From a checkpoint of a small masked image model: encoder width 192, adamw at rate 0.0021.
Rows from block 5 of the encoder, named by matrix and row number. Rows with one number belong to one attention dimension. Each number is 128 + 24 x the weight over its row's rms, rounded and kept within 0 to 255. All counts start at 0. Numbers have three digits each. After the name is the row's rms in percent of the matrix's.
# q: attention query (encoder.blocks.5.attn.q.weight, 192x192), inputs 128-191
# k: attention key (encoder.blocks.5.attn.k.weight, 192x192), inputs 128-191
q.36 149:091168152121115117142148107106141136118077110130108095133111115134175124078101137158143163097167090107144119127107119127111129163090120122098146107164143155114110165126107111134146135101113119
q.37 105:134146124118139128119116153146077120117135161137107081138143148151139093112134092112121125161150117140124148117147144127160087139119079126086117100146132094148117151095082071135142072142149127
q.38 089:127159127107169115099149080131148150135131130166068103121139101110141188116128128146140147172109089100103121109114142118093161131106114131079113155112146137133128161132121113142131077136129112
q.39 101:138170133077120135131131146140138130140134104135103116136125138152142146129169110117128150146094106129137131123169131153174074117110140159105139095122134140180146140122116174098136133160164146
q.40 097:117134189134136093124141148185136174155126088118101131161138131095104108097124127154095156097128090130120169067125122077139112116114106110122134090134116164076166103104096175111170106120130151
q.41 093:109144105191139116100160135135133118120109123137104135105114142178102106139146111153118115139135109089082114082095144105108126116180157109152149157119135161152126121133091103157133121099128119
q.42 089:145128104148135122104130160111131139119115116136143118112120133119171122142121121124148137134106112109080098109134124162125146158098142109113179125085134147126156104130095142118098111094175145
q.43 091:163110140145087139190130118148126096121114114116120119098108120070115137104130149130122131133106131130141153141100156106121116102130127092093133130134159116100145112089117170090150121084113134
q.44 117:113138119122105147165143158173131156126137059095173156088104132139139119115110145141077129133068119110146149150164124151144085126150132141105109087129106134131117143098125176152127168159125174
q.45 100:152119118082093148154130112104125125115115129162119145168109135163115175129138130096126116138102128111110122089152125127145126121132137120119148112123086177065083119112118125133141128119111155
q.46 101:148037093138130103130142141125151115142094095145122157128118160172078094188148138108111165098143159135140120121106177154114120147125149111171141137134150150056106120170123170110126147154140098
q.47 092:131115090076070133121159116116130146134123132140151109162110153171118096112163080117109137118149152151136149054076165127127144114120142068156147141119146146092134123138118117134099135146083099
q.48 101:115145098126086140120145171089170155133111126148137098091136096145119129132135101143085153087135127153145126141136110144094084102126134097128130035120099149090101149113136147171144133131120114
q.49 107:128147151090135175123132106138081114145113104140172144117109111105113119088103104132138127141110143136166139146130111118096128105133092100126131108128126160143153097103114159162090143149134132
q.50 106:103085114149112123099158135120156142125149111129092135146158137146093149144127123123087112121121124130121121094133143148130127108090128102095141121144077129100102099142113135057097095058122100
q.51 093:157136141095127177123096136120148116145130115158163115145096086150086126098155111122144123105169119129102111124105148154081134153125102109118166063080130158144094147132082082165143135124165103
q.52 099:134113123092128085137152143105122127139115078130124139122119155171148129128130134161134117130152139149143137134128158149076173136136097114087134078086141141143130147178138162133094091100122099
q.53 107:158155181082154131164139100112090116099114112150143123090104099120141116121126180155119152158146117099156134139078079116121128076130085096120124119148185122084126140124118120116135160145124127
q.54 099:144125099150160090106071106139107134135126123140142196092167158148138146157169138162083110144090113126110111105121178115138134148127118133146152142157094136083174132126100148149087122095145140
q.55 080:111135117104133139147130151115094141126163128129133136150139157162104146134082091081145152155130114136136173131132170156154161139118123108134146121108116085169104141119112128144144088160145127
q.56 123:133099100140096120097114092131169111144126152132099148139077137161144133132106100105113146128113116150101148100128183160108121183101102149141141137118132141115177173093155077166114130130170094
q.57 114:124149178142082120133187098149113122090093096138130148130101109137149093123125118154134119102131108156133117137155095107113107138187116125141087124139118134108113157104128144143108114137105113
q.58 101:121133115132136129100143129131109112132108099098112192124131163121171139128144136115146149156157083121152168143121122118113145158144089146163113099140149136089133146137141117128085109143119133
q.59 089:139124137142137120122167148142141187111153119105087056157129136145149129111112082115102138159133153085157141108124111109138082159112152139164135119143113121187093175117117151086134108143161127
q.60 100:131151069145120129151165169134119143156160125093145110106085112117144144128116138081099091088096140093118115165091143161114137152121115157166122181115140143139099117136112144147091135122112168
q.61 091:125111132149089130148155141106151115144177146100145157092147139118107123157126181106119151077131124123141154156118133158142102094139125155140142114140129137116119131119147151154114160124107132
q.62 102:130138149098146113167098126127116079137162136117157111161091179084135141121142131120132075172118141098156138164116140122108138152149144132143117150107174083117170103149144123138075161149087155
q.63 100:129163122136145127089107131117120125121143113104154128087109109119098154143123112161059128120099125159070120148133110114151097111088123141094140143131140105116062089120081125096119094119122123
q.64 124:152120119109110168139142107133095130124112121144126149106104134130129116136119131098139102140151128102100115101148138174096097150110119111168136174158133139130087136099108130148143157139142159
q.65 098:104109131119107119136106106139106111106075132147091157126136126161157149107075103127088123176145113122119109138136116141126128142159116130158079111126071153143126157093112149187140117156148121
q.66 095:132099146109167156134142141075115115153142145131123129087185129143144132127144121124134163152088134148171139134167184081144115125201134123116143116111112124086147154161106177141118111133133158
q.67 095:129135137166127114133117127128119144153114062111152204115114091121170103123069131165109118105131119107150166081160138119157133143179114135128139128122080107116116168086139173149121140119175157
q.68 118:113176135159115142121079110117127134134151087099124161120103150113085160174135165124142131131104116103096154102167106130147128139135109182155121160146112111132157133109173108110112132113132151
q.69 097:101145123089133154132127122099105090171075126167104131119162148142128140103123115120151127114085109132132137142125113147156136125140073084111115096115089144117099111103109138133134127096130138
q.70 095:118140113142147149142114072111076139103132077123145115113093101115111109125135180127103114110139130139117094139129168153137114144139183147162143151107160076138092140170143105140129150098086124
q.71 091:118154136110125138123145133105164153188139071148137140115160115139117139144124119097089116174125138083100162152143114140128128117100121134130125131128115122159127134115139120097141070110192111
q.72 097:108135113159118107114142155172109145124161094142146124107143151128158141162138122176094134122137130129115125106113104130124124100134074119098112144128139119102116072119137139086127085117085089
q.73 095:145122156100116113156077103116138147149127107115150119122088144107127127100139169131148147123127178176162112170155127121122158142099097077102137125104145091165147110140114111115087182108094100
q.74 089:122147137111108140092089148125119105150124112111119146169117092164099112116123150153133124144130127098063146117083123105161152091164123101104132134146154144141123087153085130136170128117083140
q.75 093:077136129094131095106160134112117105119139106112116150118139100143102145131093152105108110122168140125105128130151104132100170099091116165133091092138113140105101116127172114111141126144119128
q.76 122:123069110116148102146114127125109078140129147141132115131112141147114115129130141101165159128113155168169123143083106090093149127094118102131139116104151096107143087121163129143113122114112077
q.77 109:134121166126105124086127090123153125080095121085145111165076117126111147128117105148116101121156118162122119121134097139086122135121152153152104134145144134163109142103112135132152122124118101
q.78 098:112107130131109089090144119111090116142122134125155149119118137150131133172099111133143162099139145148135145112144122125143166138100129142186122113120125072091159121091117127167150159168118112
q.79 098:110128139146108125109124122115141133147094119125119137120098102084104120147106181127112120101129136137104123147158153149138137127121172156146097126146136163179044109103144133133097130154107136
q.80 100:137114116084138166117092149133111116101152127104120128095097113110121185124138159158143140136108146118150162153125137121176127102158113127141169148089126133154162151126079111111130142152131175
q.81 102:106129109155116111136137173133117118138165155086130105174142129156142106148149169161141153146130138137175118142151164136145102125089162155111133101146167090107129116115139132129122160102142138
q.82 094:109146109136150136109138132109104119126131149123133114118157118102131148157145141104157103131095137175088118143154173145130148127124127135169154119129134157137118159136146128144129135159155153
q.83 089:078079124094139105161143205090129122146157124096134140130104125139152104116152146142108121114111154145178128150140122122131124135131097127115091130163098129102151137091116166110106140157104118
q.84 126:167087113079154132109096146117099121135140148177168151154162138171077105152140108088120166123151160123121167083148160092142128121171134124134120115097135111127098150142143137114159118141128128
q.85 097:118115144163164130065131129165117201165132093137107140122133128160155089133163132124110094113179102099122116077136090109146080144112111146125108120124129197144102124088133114138175130109122124
q.86 088:156133154108127102128119122163147137139133128098167089114109119150109078131126091121127114133097093152139102139085090119121095138107123112125106133169162113133137137120145156139141095116122119
q.87 099:117116113178099159123123124093145131068141142090113119091145103136124173099102111114142123122076136132121127159150138135130145100110142091172158154145128130156143095116117080115104136147145094
q.88 111:119125141140116153176109089125110134125156136140154121174142143144152126098089191160172145141128148115140132114088109141128131188124141142095158117087127116147103133097171095116074149140126126
q.89 132:134158184110147112149174113150132144114106112092140105162108118150111109109108105170149142134156106099155125143114093087127094146101106129104083137167148108152113143111123123141141126096135128
q.90 103:140124130161130179136135130122121154090152132125094105105164105139123109147120165101096160103181186099116137134069135116154137109126138121154126141088098126136116115170088113116176101098120171
q.91 091:112124123145110135090171127096112102120159135133095138120117103102140176164144172130124120107156145160099149166125144136124129105121165120146101110140119122141132133141139164173127169126126128
q.92 111:109156143097140159138153133074091099147095151147110106112151124150109136099133090114159130158173137155141112144114142156126130097144130110144127081125111121142117133141086089102158140085132109
q.93 097:135169159129127118121178144141178121203098141084131127109109144111137088114178099098130111108142092139088137119126120120156117111141141168156106098174106090163123128073140142144131108148161139
q.94 097:092135115112145110148104152093114093104111124124147150133099177151111129164089179118083107142094109131104143130170154161171138149123111159141159116127152122095163145128168137116146132160191115
q.95 085:137118128082136171087142093115155111135082093103109141151126116158127144091140114151151153136178117158153126112158117132097098108120134182125088108145153162119116122117116151151136146141150184
q.96 137:103121135121103152114145118073150160119081119153150135112124128149138102099106107122126141102133112150133113106117141156101096159094113118152118102151128185132129166114104158176139111142146103
q.97 096:128144141100107168088124102140123111138101147132130177101139106131160105086136140118174109160104164140122140123190134131143149113162052143130125136162075123169171110145108155147141148145133165
q.98 088:111140119164131124093137144103142125143123133109131108069169108132131117098134137103118129102132146125121116122141129082123150087123131123126116108134136154117149128151101106076126140132107165
q.99 094:157110166162079084149096153141161122178126172133114150157167131161125118148111118075147118133129109141105130075157140142127137144132155126145101147105070152110121143134149108119163102111153143
q.100 088:143103098164140082119128106119134141128134125134121130109122120109119164166146145094116138143122143090101138120137167103110182085160082111105086101127123130137095109104155149146162140109086148
q.101 097:078116162099184114158132113102105095129116125088119131159120121101164118120124112153142158116104136141144104159091123126123116124154106122114081137145130097128115136178142085141108134101090114
q.102 087:088098107173119115145088101111193130145141154156106135140110138149130125149096106100174145108122103156088095099156122118131147167103111109121130109122104120061135168137130101147116095139131110
q.103 085:098117143109132134105101107130146096133156158196171114103126108129163123161099134120141138110127158114160079095152113168117150121138111093127152161156150130106152141123129133180057131119123133
q.104 109:102079114130149107087117101118119148140134174118125164138116132139110104117125129134153133120112135151109131076146135127110135138106124137127125139183102156102149152098091137112127166100122106
q.105 110:147128123159155096119113127165142117121171126105124120160125155118109106147146128139135131142133132136116108099128193121147122112130169146099161157120137104148114148131169112115121093105120133
q.106 076:168167148097154088152090131113143171163140131141102125161104175163133106163131145139134113135128139129130116117091139129124159148150139143137153130156133134120122160134114099099127113158127155
q.107 083:155114174145162111145128111153086106139151144146130092108153131109106100097099079153128135124124131098129103160132075082191149138164148114151125130122116097158156135118130122155118148130123159
q.108 102:137108152149117160125167129151123173151109149132151124146081146179085117090128122129111146146152108122076099142119157144112130190127175137135113154136174147141109116125118108126151119104139087
q.109 091:136175157153109098112123131096138108164142108166110101094142162126131141147145165114133107160132171144148140148156137141106136112119142147157127153098143102109141144136173138123106114127120119
q.110 093:127132107149106108123127140138169109091120162133103153098109109125153125152123148116113133078077127104130119124170132124133141126119139094133143111141167181088115111109113120094170113141189116
q.111 083:132095119121157151133127173154121122120088114131088109074077143111179112131106114149127133104075137133119086117132093134152089085158129091140111140168123128093141104132187162143151098183129115
q.112 086:110148119150143149105083130164140101129117124129077115109183155148118185123153134167134120126111134137151090124116148137106118113146156150140150132108139137129153124120132153116138143094139088
q.113 102:113132120224095138108165124151136167113133168095140141105138164131104141171118141127142125110141113097120073147132132148141127143127149156134139151124069145093111127166141097111135113075177126
q.114 092:139114135108188101095121055125127087138142154101120117183131141097099134153130131122174146131116111166082098108110092116099156150162139148140146128151150107111114082145075130124171144141110138
q.115 093:157150183133070124142123159096146130133117173109098144133159132158106089136109097090076100151146124115170138131139119145126164129155130108112088120071093159115096141112110111093120108151129121
q.116 119:117180138178101106147180136144130157103113075096098097112103100113190109106123138146108156110125137102133123139125125151102157170114113136107096145153171134117122131127141090131109153124133142
q.117 100:113121074154088103135114123143135152136170125149098084081142122128159094117094130177146177101085141152113173146170106128153136104104155145087184137143156119138145132126164131136176127124099149
q.118 101:124179133134082141077151134137111144104131114127134126125154108164176121109105127127083129131107090102119061147168155158121123117105095102095117120123091154166125148109109106115127128134127114
q.119 085:085087107106163112106129102147107104129119107153128123092058122133114100140173147136164129158125129092137131086082078132102133123154133166140141164182155157134114117167155151140159132140163081
q.120 100:145104151134118171140130103125105104144137128101146116166133126122094152120108098165137147125169115174158138131111111126141119094148185155084141093123084126106100113113100114140149112139103099
q.121 095:111123125122154109163153106167120118148112113121162155117121083078142092144136100172155113093157165117145085131118098118137115177109138135093134153125150114115098122108113149138115161151077124
q.122 089:144119120128108156126127137123119133133115130101109160049090081087147159111115132135116090143101116129111132127100089146176143127132120118121144123121164152151137139115153169144128146132118160
q.123 092:134108105119108141161151154180145128154136098100135111113143125102116113118136115116124117081148147137113160077099096107115158159185143142147166159129131099128130116156124134147165157101143143
q.124 141:166146117123113084141110129168134120143160125085137141134118157113140118155116143128119144137123140109168144144151119130124150127165124139142108154098141102098137153090141165094113151159112155
q.125 096:134115113126082091192128104138183121138151074165124126157096164102131118115111143144135136121100149154151160123125153137132140157106135118123149095115120132108111099124092125132111147094110104
q.126 091:135126131136109140134142144095142104086133163122123151115123140152104132147126153085166151146129147116128122163156157159142119144117179118164147156102152126136060086139161105148122124129094141
q.127 088:109155111120126116111101159133114099162163095117143139116116126127097150140142127170108083114138125194107091082104086121171125145122117106107161126128132146149133134138160167102133120131113144
q.128 128:150127107109114137163119087152136116169152112143177144123143173141110063145130144119148088128136115102140109127131134123128138152132154112111126144128137098142110124130094100109097146118141146
q.129 108:120107099135125126130127104146120128127128097142148141134158152159106124135118117144158127109177133113086098097123137107128130178131154168103105153102149160151119149102112129177125141155152119
q.130 087:143130096152157099125076110122142124120131158159133141110136106119098150073128139087091113120106149143126124113128167152132134102128149099164137127096088149111092109133146124111142083128119131
q.131 091:080125148093122154137173123118123129122095124113139150134149127147122066115112088119154090131105106133155114084116126102118160135107151142144140097106122124109113137155125182110123134148117098
q.132 082:112110161119189154119151105110112140154096111130137138144124141141134166078119089097154099126154136111105088119118134066131131147133148101125100124162141133162125095153125054127104121132107102
q.133 098:166106143117131053158151134132144134126138130115119174144159141082107127120135139128151149107167115160156100110136117080162112124142132147153096140171176144131125132115159125104071118108156104
k.36 104:161119107131124137150159117126134114144120110153116122105117091150086153146149107147100134092130137095116148092128138151115150126124100097125174113123102149096151119133123151153143106135081066
k.37 094:130146135130142126115139152218101155143143135139102102169145113152137137129129124122083150160109068113118085127116115132116152139119073112122135146120121123126143076111134132131130144106119102
k.38 109:129114125134159163121100163128145152108095142105153124211171155099136148125134129089115154169122125128147168153127123106172117111116130145131101148138145106137105140130144161123115094170139161
k.39 097:094130098142153119127164160124100082120126172123136130121163101109143114136172158119190125117125165146143138096132099122118148092158106127111100159136178124108108137148157104132134122096104105
k.40 100:138107160086082155144130148074123123156079136115133154123130107127118127119135087116154094141115127146132136132149108134127128112103123124136077161122128146151107117137126183135151136145134150
k.41 086:124122113137142123107143086139089116108141105099145166128087153127169169153115132136165122170090160133109135164098101095146196183135135156104096163135130128145170114132165138112099136144122132
k.42 092:099127070156127095116129136119105126108131111111140132162165147110135139137207194089178137129115124118101149161115104123124100107146156122179126156124082139141126171126123097140139078102087132
k.43 089:123094135171085143106162131132113125129125113124117154089137162123139098137076129139154109144145130156093094091104129132110149160127107113166138156110083125117162160182159132081124142106173170
k.44 160:135086123147131116148114116135144111134142158109118151150123144106136136152103147099155098141123181166146106141092139137147152156149140151151112137091162101111139113162166113117088153132095147
k.45 100:160124123114116137130154137119127112108092154122076156107157135169131130132103096112096144112169074135076157136163118161148128128175101123092130106130116139106122190132067143146145166123102123
k.46 087:098155131114126128130176125096115107144079102116105089086100147122103196122109121147123142117116124155136120121120092116084101131118123113139096106082132144132125123129116131083114067099119122
k.47 089:075151132119131127149142149133112138135137145077142116128094145105103131086092174156156123197109128185098122118091107095150132095150134148146132127156121141137178089084146083104090124123135121
k.48 123:095149147145131096145151167113167156083106116134090102151138113115150149123138116146127173161129124146171148137129108144146114115091112178103115151141171187113127156160127155128125078114098104
k.49 098:139125140150150111162139075133125158119114109145143091122138131167155157129152096128100121125169131135150162136142101112110113134112138086144104119141143138144127144149107137166130124154168111
k.50 099:118124152109144112075119156121120124181132116089152178107103101152138144148137143158138149092147104117095107087136107118160103132136117151091158160120130132135111124123087140126157127116155147
k.51 099:164148091120137119185103146191111178128142140129150121133140118108141116137088152114146137182136107096123110151138132117152137137161099100120125134133095118126171109109074137096137135109137116
k.52 094:102103150159170153080139136106109144117108160170123122186122137115148127144140147101138190153154170124116152123109141151122097161085170153128162121133100137139102129120117112098129088142146141
k.53 105:125151133170154121088166106114134189121120117124095146145099105123148159119152160159105085128149129110121104129146144156139094141079120137139130122153101167120106148119136093125133088069139130
k.54 095:159131100142119135176110106098120109106164098136082118100059122123165132133126156148098142083157176132154111132105159110086118141131137131120114130108148127083123141135157128156148164122151143
k.55 086:100101125144111104181159103134127103143134100159112130157189109106139095100107162124117120108123110105154149161133131151137154167170111099121122100125091139087139162172121138137135119145165146
k.56 108:161111125116119130112062067108147115128143153120074148161100113145127134151129109093102120126090117144102132121102159132129153095127113136120153120124148167101144131141129090142134116130115098
k.57 132:136141171153153115128156103135167168106090116131100095143141130142125153107137084166124126128128102124141134168140099100076139142101095135127076140171166167133125135138125141146106125111140096
k.58 108:169124128149102146175095143126140116117158129120145141137125124124135125114139149111109141104134146142139142177121136156127157128100131110125129110112139103112099114157132113181148175090113122
k.59 090:103131163131155126116100102112145104134119163151175112149138173176102104128131103164149147131090077122086114117125151143146152117152152145119112140116129107114096118120115158095113082150097102
k.60 102:117121151135146168149148078096123114106114126120123098113115159131141148119158108121172156115131130127111168130150144180078128153063117111142131140102151145126122116124133110125117115078141111
k.61 100:174114136104110141130122133146112133154096116133133140119140114129152157123138128142136082122080114160156113115141133130146136127138119096143136123096108107095108155104115174105127141150128179
k.62 095:130142132158104125142162128081164127135150117105104117155163103100139156173138123131132145126128035136135156104110170142155107173104165133145117145098171129135121147113142086139139139146097097
k.63 106:118131115145110111128139162164123113163098113134093144153174160147109101138113110103087154152130174126117119061152093108136152119137108126128182110137142112149125121124101107119135114127105116
k.64 117:130088107127093161085143118123112096164141134112139158084122135133080160165155123122145124058126159153083112100143112150147125164132163104152145138094110106129132144169100123130144117106130168
k.65 091:167104106129156132125135141126129140137165157141143084117122120106139130149156132127108115149090148108113140118169117119127148096116118147120158119142132122113147166118092166131119124108148170
k.66 094:158137118167139149138101094125101103102172146130124113094154100122120098117136113132077181126073081160103150120103118099127127094119154121119124144130137157090167138159164140105102113147124152
k.67 096:114108150096137128132127115113123111156139160142116086155118161132147120132112129120170140071120139127161133099150157143141095104129158128109142129090132130114121128118120117070122129126117126
k.68 101:127114146117100121123114139133158108137179086077119118151129136106126126120098126155170126140155133168149105124124147113132119130108120153134075126115138108111149126122162137144126160114128125
k.69 097:147112140148094136172127137141116129147131154098130143113138164110126119124112190136170146144158157159128110146102103147166123143127123131130121112113141077103130122152151126130084169119154146
k.70 092:056137146167146149105194113082128135100128184131162103159117068109142086113153121144132139151136112112146088124127141128128116103117133107097156128140132154121102128111074100131125082128146155
k.71 092:133117066109115124152109140136133128116144137124110139151132169129150184153162138174131172109165146148111148163131130163153125099185153108148142146091163129171132122156153126126167146140077156
k.72 104:135128117171118086137154152140092133126128138121140147107111092124136150155117110153135055128137119132129102102133126138143151135168178127127130155115103073111091143141140108134159125147107119
k.73 101:119077174125105096159095137150140144139122107128090126168119130099200145127130136119147138104140134161173161116107083091129091108120128127133108131176129123073142192101128114128107163132156113
k.74 090:144142102115152132145126156164117112123123144133106130146143102089101135131127150144141143120166165118133110135094151127177116104130153087125118126110136159131107142141167094147162173104136141
k.75 090:118108120123152148129090185135124070144131115117110148159135175161131177149082123060119148119159115176157120144140159169143113137170129106124086117108170114105133110148148137124138115115115122
k.76 136:136173112110124125109133147111148161128116084176121104146117140156138101109099116143076154118121097105111180111160080116122116104156101103075142130140104151140092149101123123148143080153141115
k.77 119:097146102135128132109130163150117147141113088122118142125118134156147131101128139150104123112149107092114109093119095113119108128106058115105127116162120183131149131096137124142146101122146108
k.78 098:112131133153122109107128112145159168159146097170127101127165179121139090127123152149150084165104106148109099115134113115103172150122109132117117099131122082103122150137141141127110115101134128
k.79 091:110134161098106136152123133109147121109137103115139103164137156126135143136116142129151136123152153143130168130121158133192089130104137102122105128130187115139109203112117157178130084118135118
k.80 093:123117137139124136114133151135136162118124155063147143134127093136159124131125132120098149156113124087120179130156123139120110133139138130082116117099096139136124130104109153114120125115185121
k.81 134:116128078105138139104091127159127118121172136144125156140127143133115139139121134129116152142165171094115146113122141111177091093140120138098183132087121123159128099145118129101133137124129142
k.82 095:101156162146092126089135098152122126118140117118117139190116082120164111127149107167126105137148123160163115120118147157138141146091122178135119155202149129143137101127142157103106131122115123
k.83 095:190118145083122111141103112138122165123137154131112142157117101166115146102107094106107140127089108161157137128126126110118150196160081114123158108094125160069136123118119156124126116121134109
k.84 115:117156166135124122150129086150152142107134097071083107122097137129166149113127165169171113159128095178148132169129127126104152154109104157123097129147176145119180116114123090164085129089129086
k.85 095:167148136141149160155142144108119172102118129154140124154093137099143145113133126154181095151123120104132106170131147138114154093157107102147082144136160119101137128193142131129162127120157142
k.86 094:145127108133111144118133131104146130146114134114099136096160146164165118126117147094145143128143093122105078100132163149161131127128098140138136098140153131143158152125136117152145083161128108
k.87 098:102142137189124110116120136131143109103166106121123157148162118105115084091144136112148088149145155088125098123133140163102097101139165142120137148164097150157093125114099090082126128107143121
k.88 107:117146138111131083133151146102113110108128084130105094116137125143160092132131121122125165117135139152113121121104138144105176108150133157141143159140112132124092118132147143129172114144111115
k.89 119:124122112132112112117148076109123126123110125117119168115127152186142135156113085100112120108137119144123157121159131151117137174145093111164129119135110172109147167092172145182145123155166138
k.90 097:137118113148148144132134143144125120134128140151141168099166125140094146110143122150094081138144152100142096096130142127162097081133165115134180139109091115163125145149093099092145134126091148
k.91 093:172128134123088116131147126131095153142126083097159180117115113120109091118135100159090121093170107139138134137105136109108154137142136172149149109128100129124137158145106131111118170104152139
k.92 105:172172148106109117129102150146136144180122137105112131133124113150159146148097129170140120149117139142143137115166119099114109089131157111118122094126123137089152199114128109097130082129114156
k.93 099:153088096126135140110133133151101120144115093130140119111130155206118083133129090091180117100122094178115081108083167149142139106140165102146125114121107116142114145155135122128119131144143130
k.94 086:164165111105130124104089088118146136139136101148126136132110085137123122105137105132097102108116117173165152107073104110085099086136104129101118112149138165155114156120105136088109116096172116
k.95 091:139116094081135101112166131152121111111091141136182095136132154150168145115096112109099122152109114125130140115125122109106122105161124160155084138116147138157142148104154137115161090094093098
k.96 137:166075154086103143130121084112104149132130104120154154099060130121120083111105130113130119105142158115119122152124135148110097163104124132110114145128122147108127117098083143122103146111145139
k.97 119:123116150136116172143148119145090123161122128151161166103136145135074133114099117154178115134137147107116130153149135129138172153143165112098130153121124147117078107098121122139142160114114147
k.98 085:128113108122154152130133179127124169108108143142128100114145130148136165137124134124157148096137131126117100136131124128141131151105110086071163087110127112100130094128085138157133121134145140
k.99 089:069082166139101121110076098115129135152152102137099147114135128118118111134093138166111132090134137143121141123133130130156094129115111133138168089136130133099146152129133156126136128148151130
k.100 095:159131121131116149108121112138135104117168092139139126109128131130070086114124139138123155145148095086145134118111117140149117132114145123128121152093145147171133140076135166139109174070118166
k.101 100:150145151177091130121165144140081152139138127147137124084171113169096117088131095133150123133118080134080088157139103125113139138114175130099136149156113128136118153124145122139160104116099137
k.102 095:083149118105073114119107115127134099153117118118111149126117120139136122129105133139098163110132132173096151098135093155161112135074120114124135086123101149137129166125083142149137106124152137
k.103 084:100125124109115147098125161093130085146150113105147152129092123125126157104145154127134161074134129154151122119162140167143101155125110093126153111089098149116086142113154128094157081133145137
k.104 099:114137110109143144114155182137066081132155134115136121131150127115115150152112150146109130165134139144090101133157104172131160113190182111127148112088119115141168099113112132076174130124094148
k.105 089:141107140123134137140119108112169161139129159130095139160147110122123131084145144126183119143137142166146121083126149138130123145129086151148119103139154170128114163128128123153110106165088140
k.106 090:117158094167140145131100124113100117137102066151129132121096143113134142132058147107137166117085149147114116145159141197100081133098148155122133086116136137093139137145108145170135123119130151
k.107 087:117107139121117077126108144110110144120145109131123141104115138109133118104116159163111082126118147132131126149199141115164146142173105185048134110150112139064104116082152096156142158087149116
k.108 093:170122114142140119101147168096142112098124177138105128115115088125167127132169137157105139113117082132109186105132098098130136076132092127179112146129107124118140153159139150141120105103085125
k.109 091:128138171134113134141114106127128090075129092129165114102122146116121125128098119176144128140124091139160165126091114181101063164116098155095125137148140161075112130104152137163100139093160106
k.110 102:128123081117136136137102096096140163155107084160124150137097108145128123117125147125151180101132150127124161146138149118127113131118092103096144120122129143110115159150109174113115125113154126
k.111 089:131138126096141172096134118120126176155154126155091148129105106107144114097188183133142123155108097157165136148136131129146109118138118126146132108093129127103115148131124121076143149131137130
k.112 093:112128104159142118143111132125178105088143105123130133117076140097119166124106103115153132150063145098126158162178157150093114149115142118155138141140108140155151150124147101140095094118139130
k.113 104:119124126104178175099133139139075116105112116150177117168143148136103140169152143113174108136170136099120082146117113104097119134122137132167136143148116088197142087174120094112103192120170158
k.114 092:143110143117149126159166118114115093146181109113119121097149194127147126129121146122145119166141137139157074163116128103124148091116132126110097141133146148125160116129134149101143130103067135
k.115 088:159082129126095170130171137102104142155125151173157100097105114149157149115137085126093141139143136113106168091150092112170097136147139138129163097146097165119126101131127135170137139136138185
k.116 114:163100113138124158125111181149136155137132123154138140128144099127115074132090116113079083103140160109133106102131126128200130078153141068135139082108091120155110137169068147094181149158139156
k.117 096:087128134156160119111152113155146133106127110106077073111141139119125153111104143140155083172147138182151096126117165112119112133123133128119146103131210108119174131139144103153087129115125091
k.118 096:118158160094134133158095109117151144146128070121148101079112133084131184154106115122151106126099083173133137132103099128162114133086131134139169097156158113106146116120152111114153124129100106
k.119 085:104085100136147128162130129137129088103106131155140134151129098093101127140161178158123081114137166124168125171113119121130093127138170115085101120156180121135147121163122127097130116115100136
k.120 094:111113126111145123153126133076142099067136081163161118110092110122117165144123171130140137130117150158160111169113123151153124158160124128090090108115141150121139092152132143105125150155185120
k.121 093:154108123157167108116096107114147109118119133126113064077153148120116119136127175150132121163126156120140123103139154168128150093138112163115152095100144096119088094156136126128145134132103147
k.122 087:155138115108146163143144127130144152083088138136078138136086187108111152139111178119099075144113103124119149160142149141076151128117103121119090163165137127133141070142138129131115154119108136
k.123 088:130108124133155157144105082146109134108138136103149122109125168125109146158103142116101120151107118086105135132103135100118155130118064130110104130140131161075147176137090132146115112128102145
k.124 151:112144126156095158102149119102112118089115100117139151135131091148084105113197110115115138124130135057116172114151130122130098090149128144175131152122106127170128120161093180111144121152149156
k.125 097:136119099121142164147125124104108111154127096132151114154098140138116106168160168111176102122123145116094129132190156180113106137121133129129142103116115125120074105151111122107120126094182138
k.126 107:109132153167138170123170114118146159127085118103138090141143139164133091092145109081154064114116100115098132140112136134093054149137137151151106120142121161174134130113120100115130109118133116
k.127 089:098125110128152149125117106093107145147094053170117134144125154139149143143132162117170118098153129121167148110078124148082161159125107097149143119115129109114113130122129114103099154131083137
k.128 115:111172158123141111137122149144165148133128118133117085164100090087143163145145159158112129142129134104142139167109112092147091105133151134111119150116151114119146119139093115118146125099120119
k.129 087:108154137137155135088122111083140118114141111176141158137116112153154117129128091133140162135131124131084122087151119133138130135171129134125105099144075118148141138081141162155111105167145164
k.130 088:160151141061109147156118132141111112118106102113125103144159094141165143133125173076091118167143123141165093177132119110126114127147101103109112148125129155109146115159180171104129125093129101
k.131 087:117118155131122126141120129139117102131172133102155154153139125094117059117181154099141138135124131135115136181120118089139144110095164156110080155110132097113151103144108141125116167135114115
k.132 096:164103135112091081167132139123124157156152090152094138139148144119160104128110139156158142124136091099144154179115133115129135127168111145121072122163124115125111155124152091144118099119071138
k.133 089:156108105109145112131124126120159124167140073142163130132118149135107090158149125146115169121135156157125163096149145137137083170104141117195110133126132097106104140140134117130141163156077110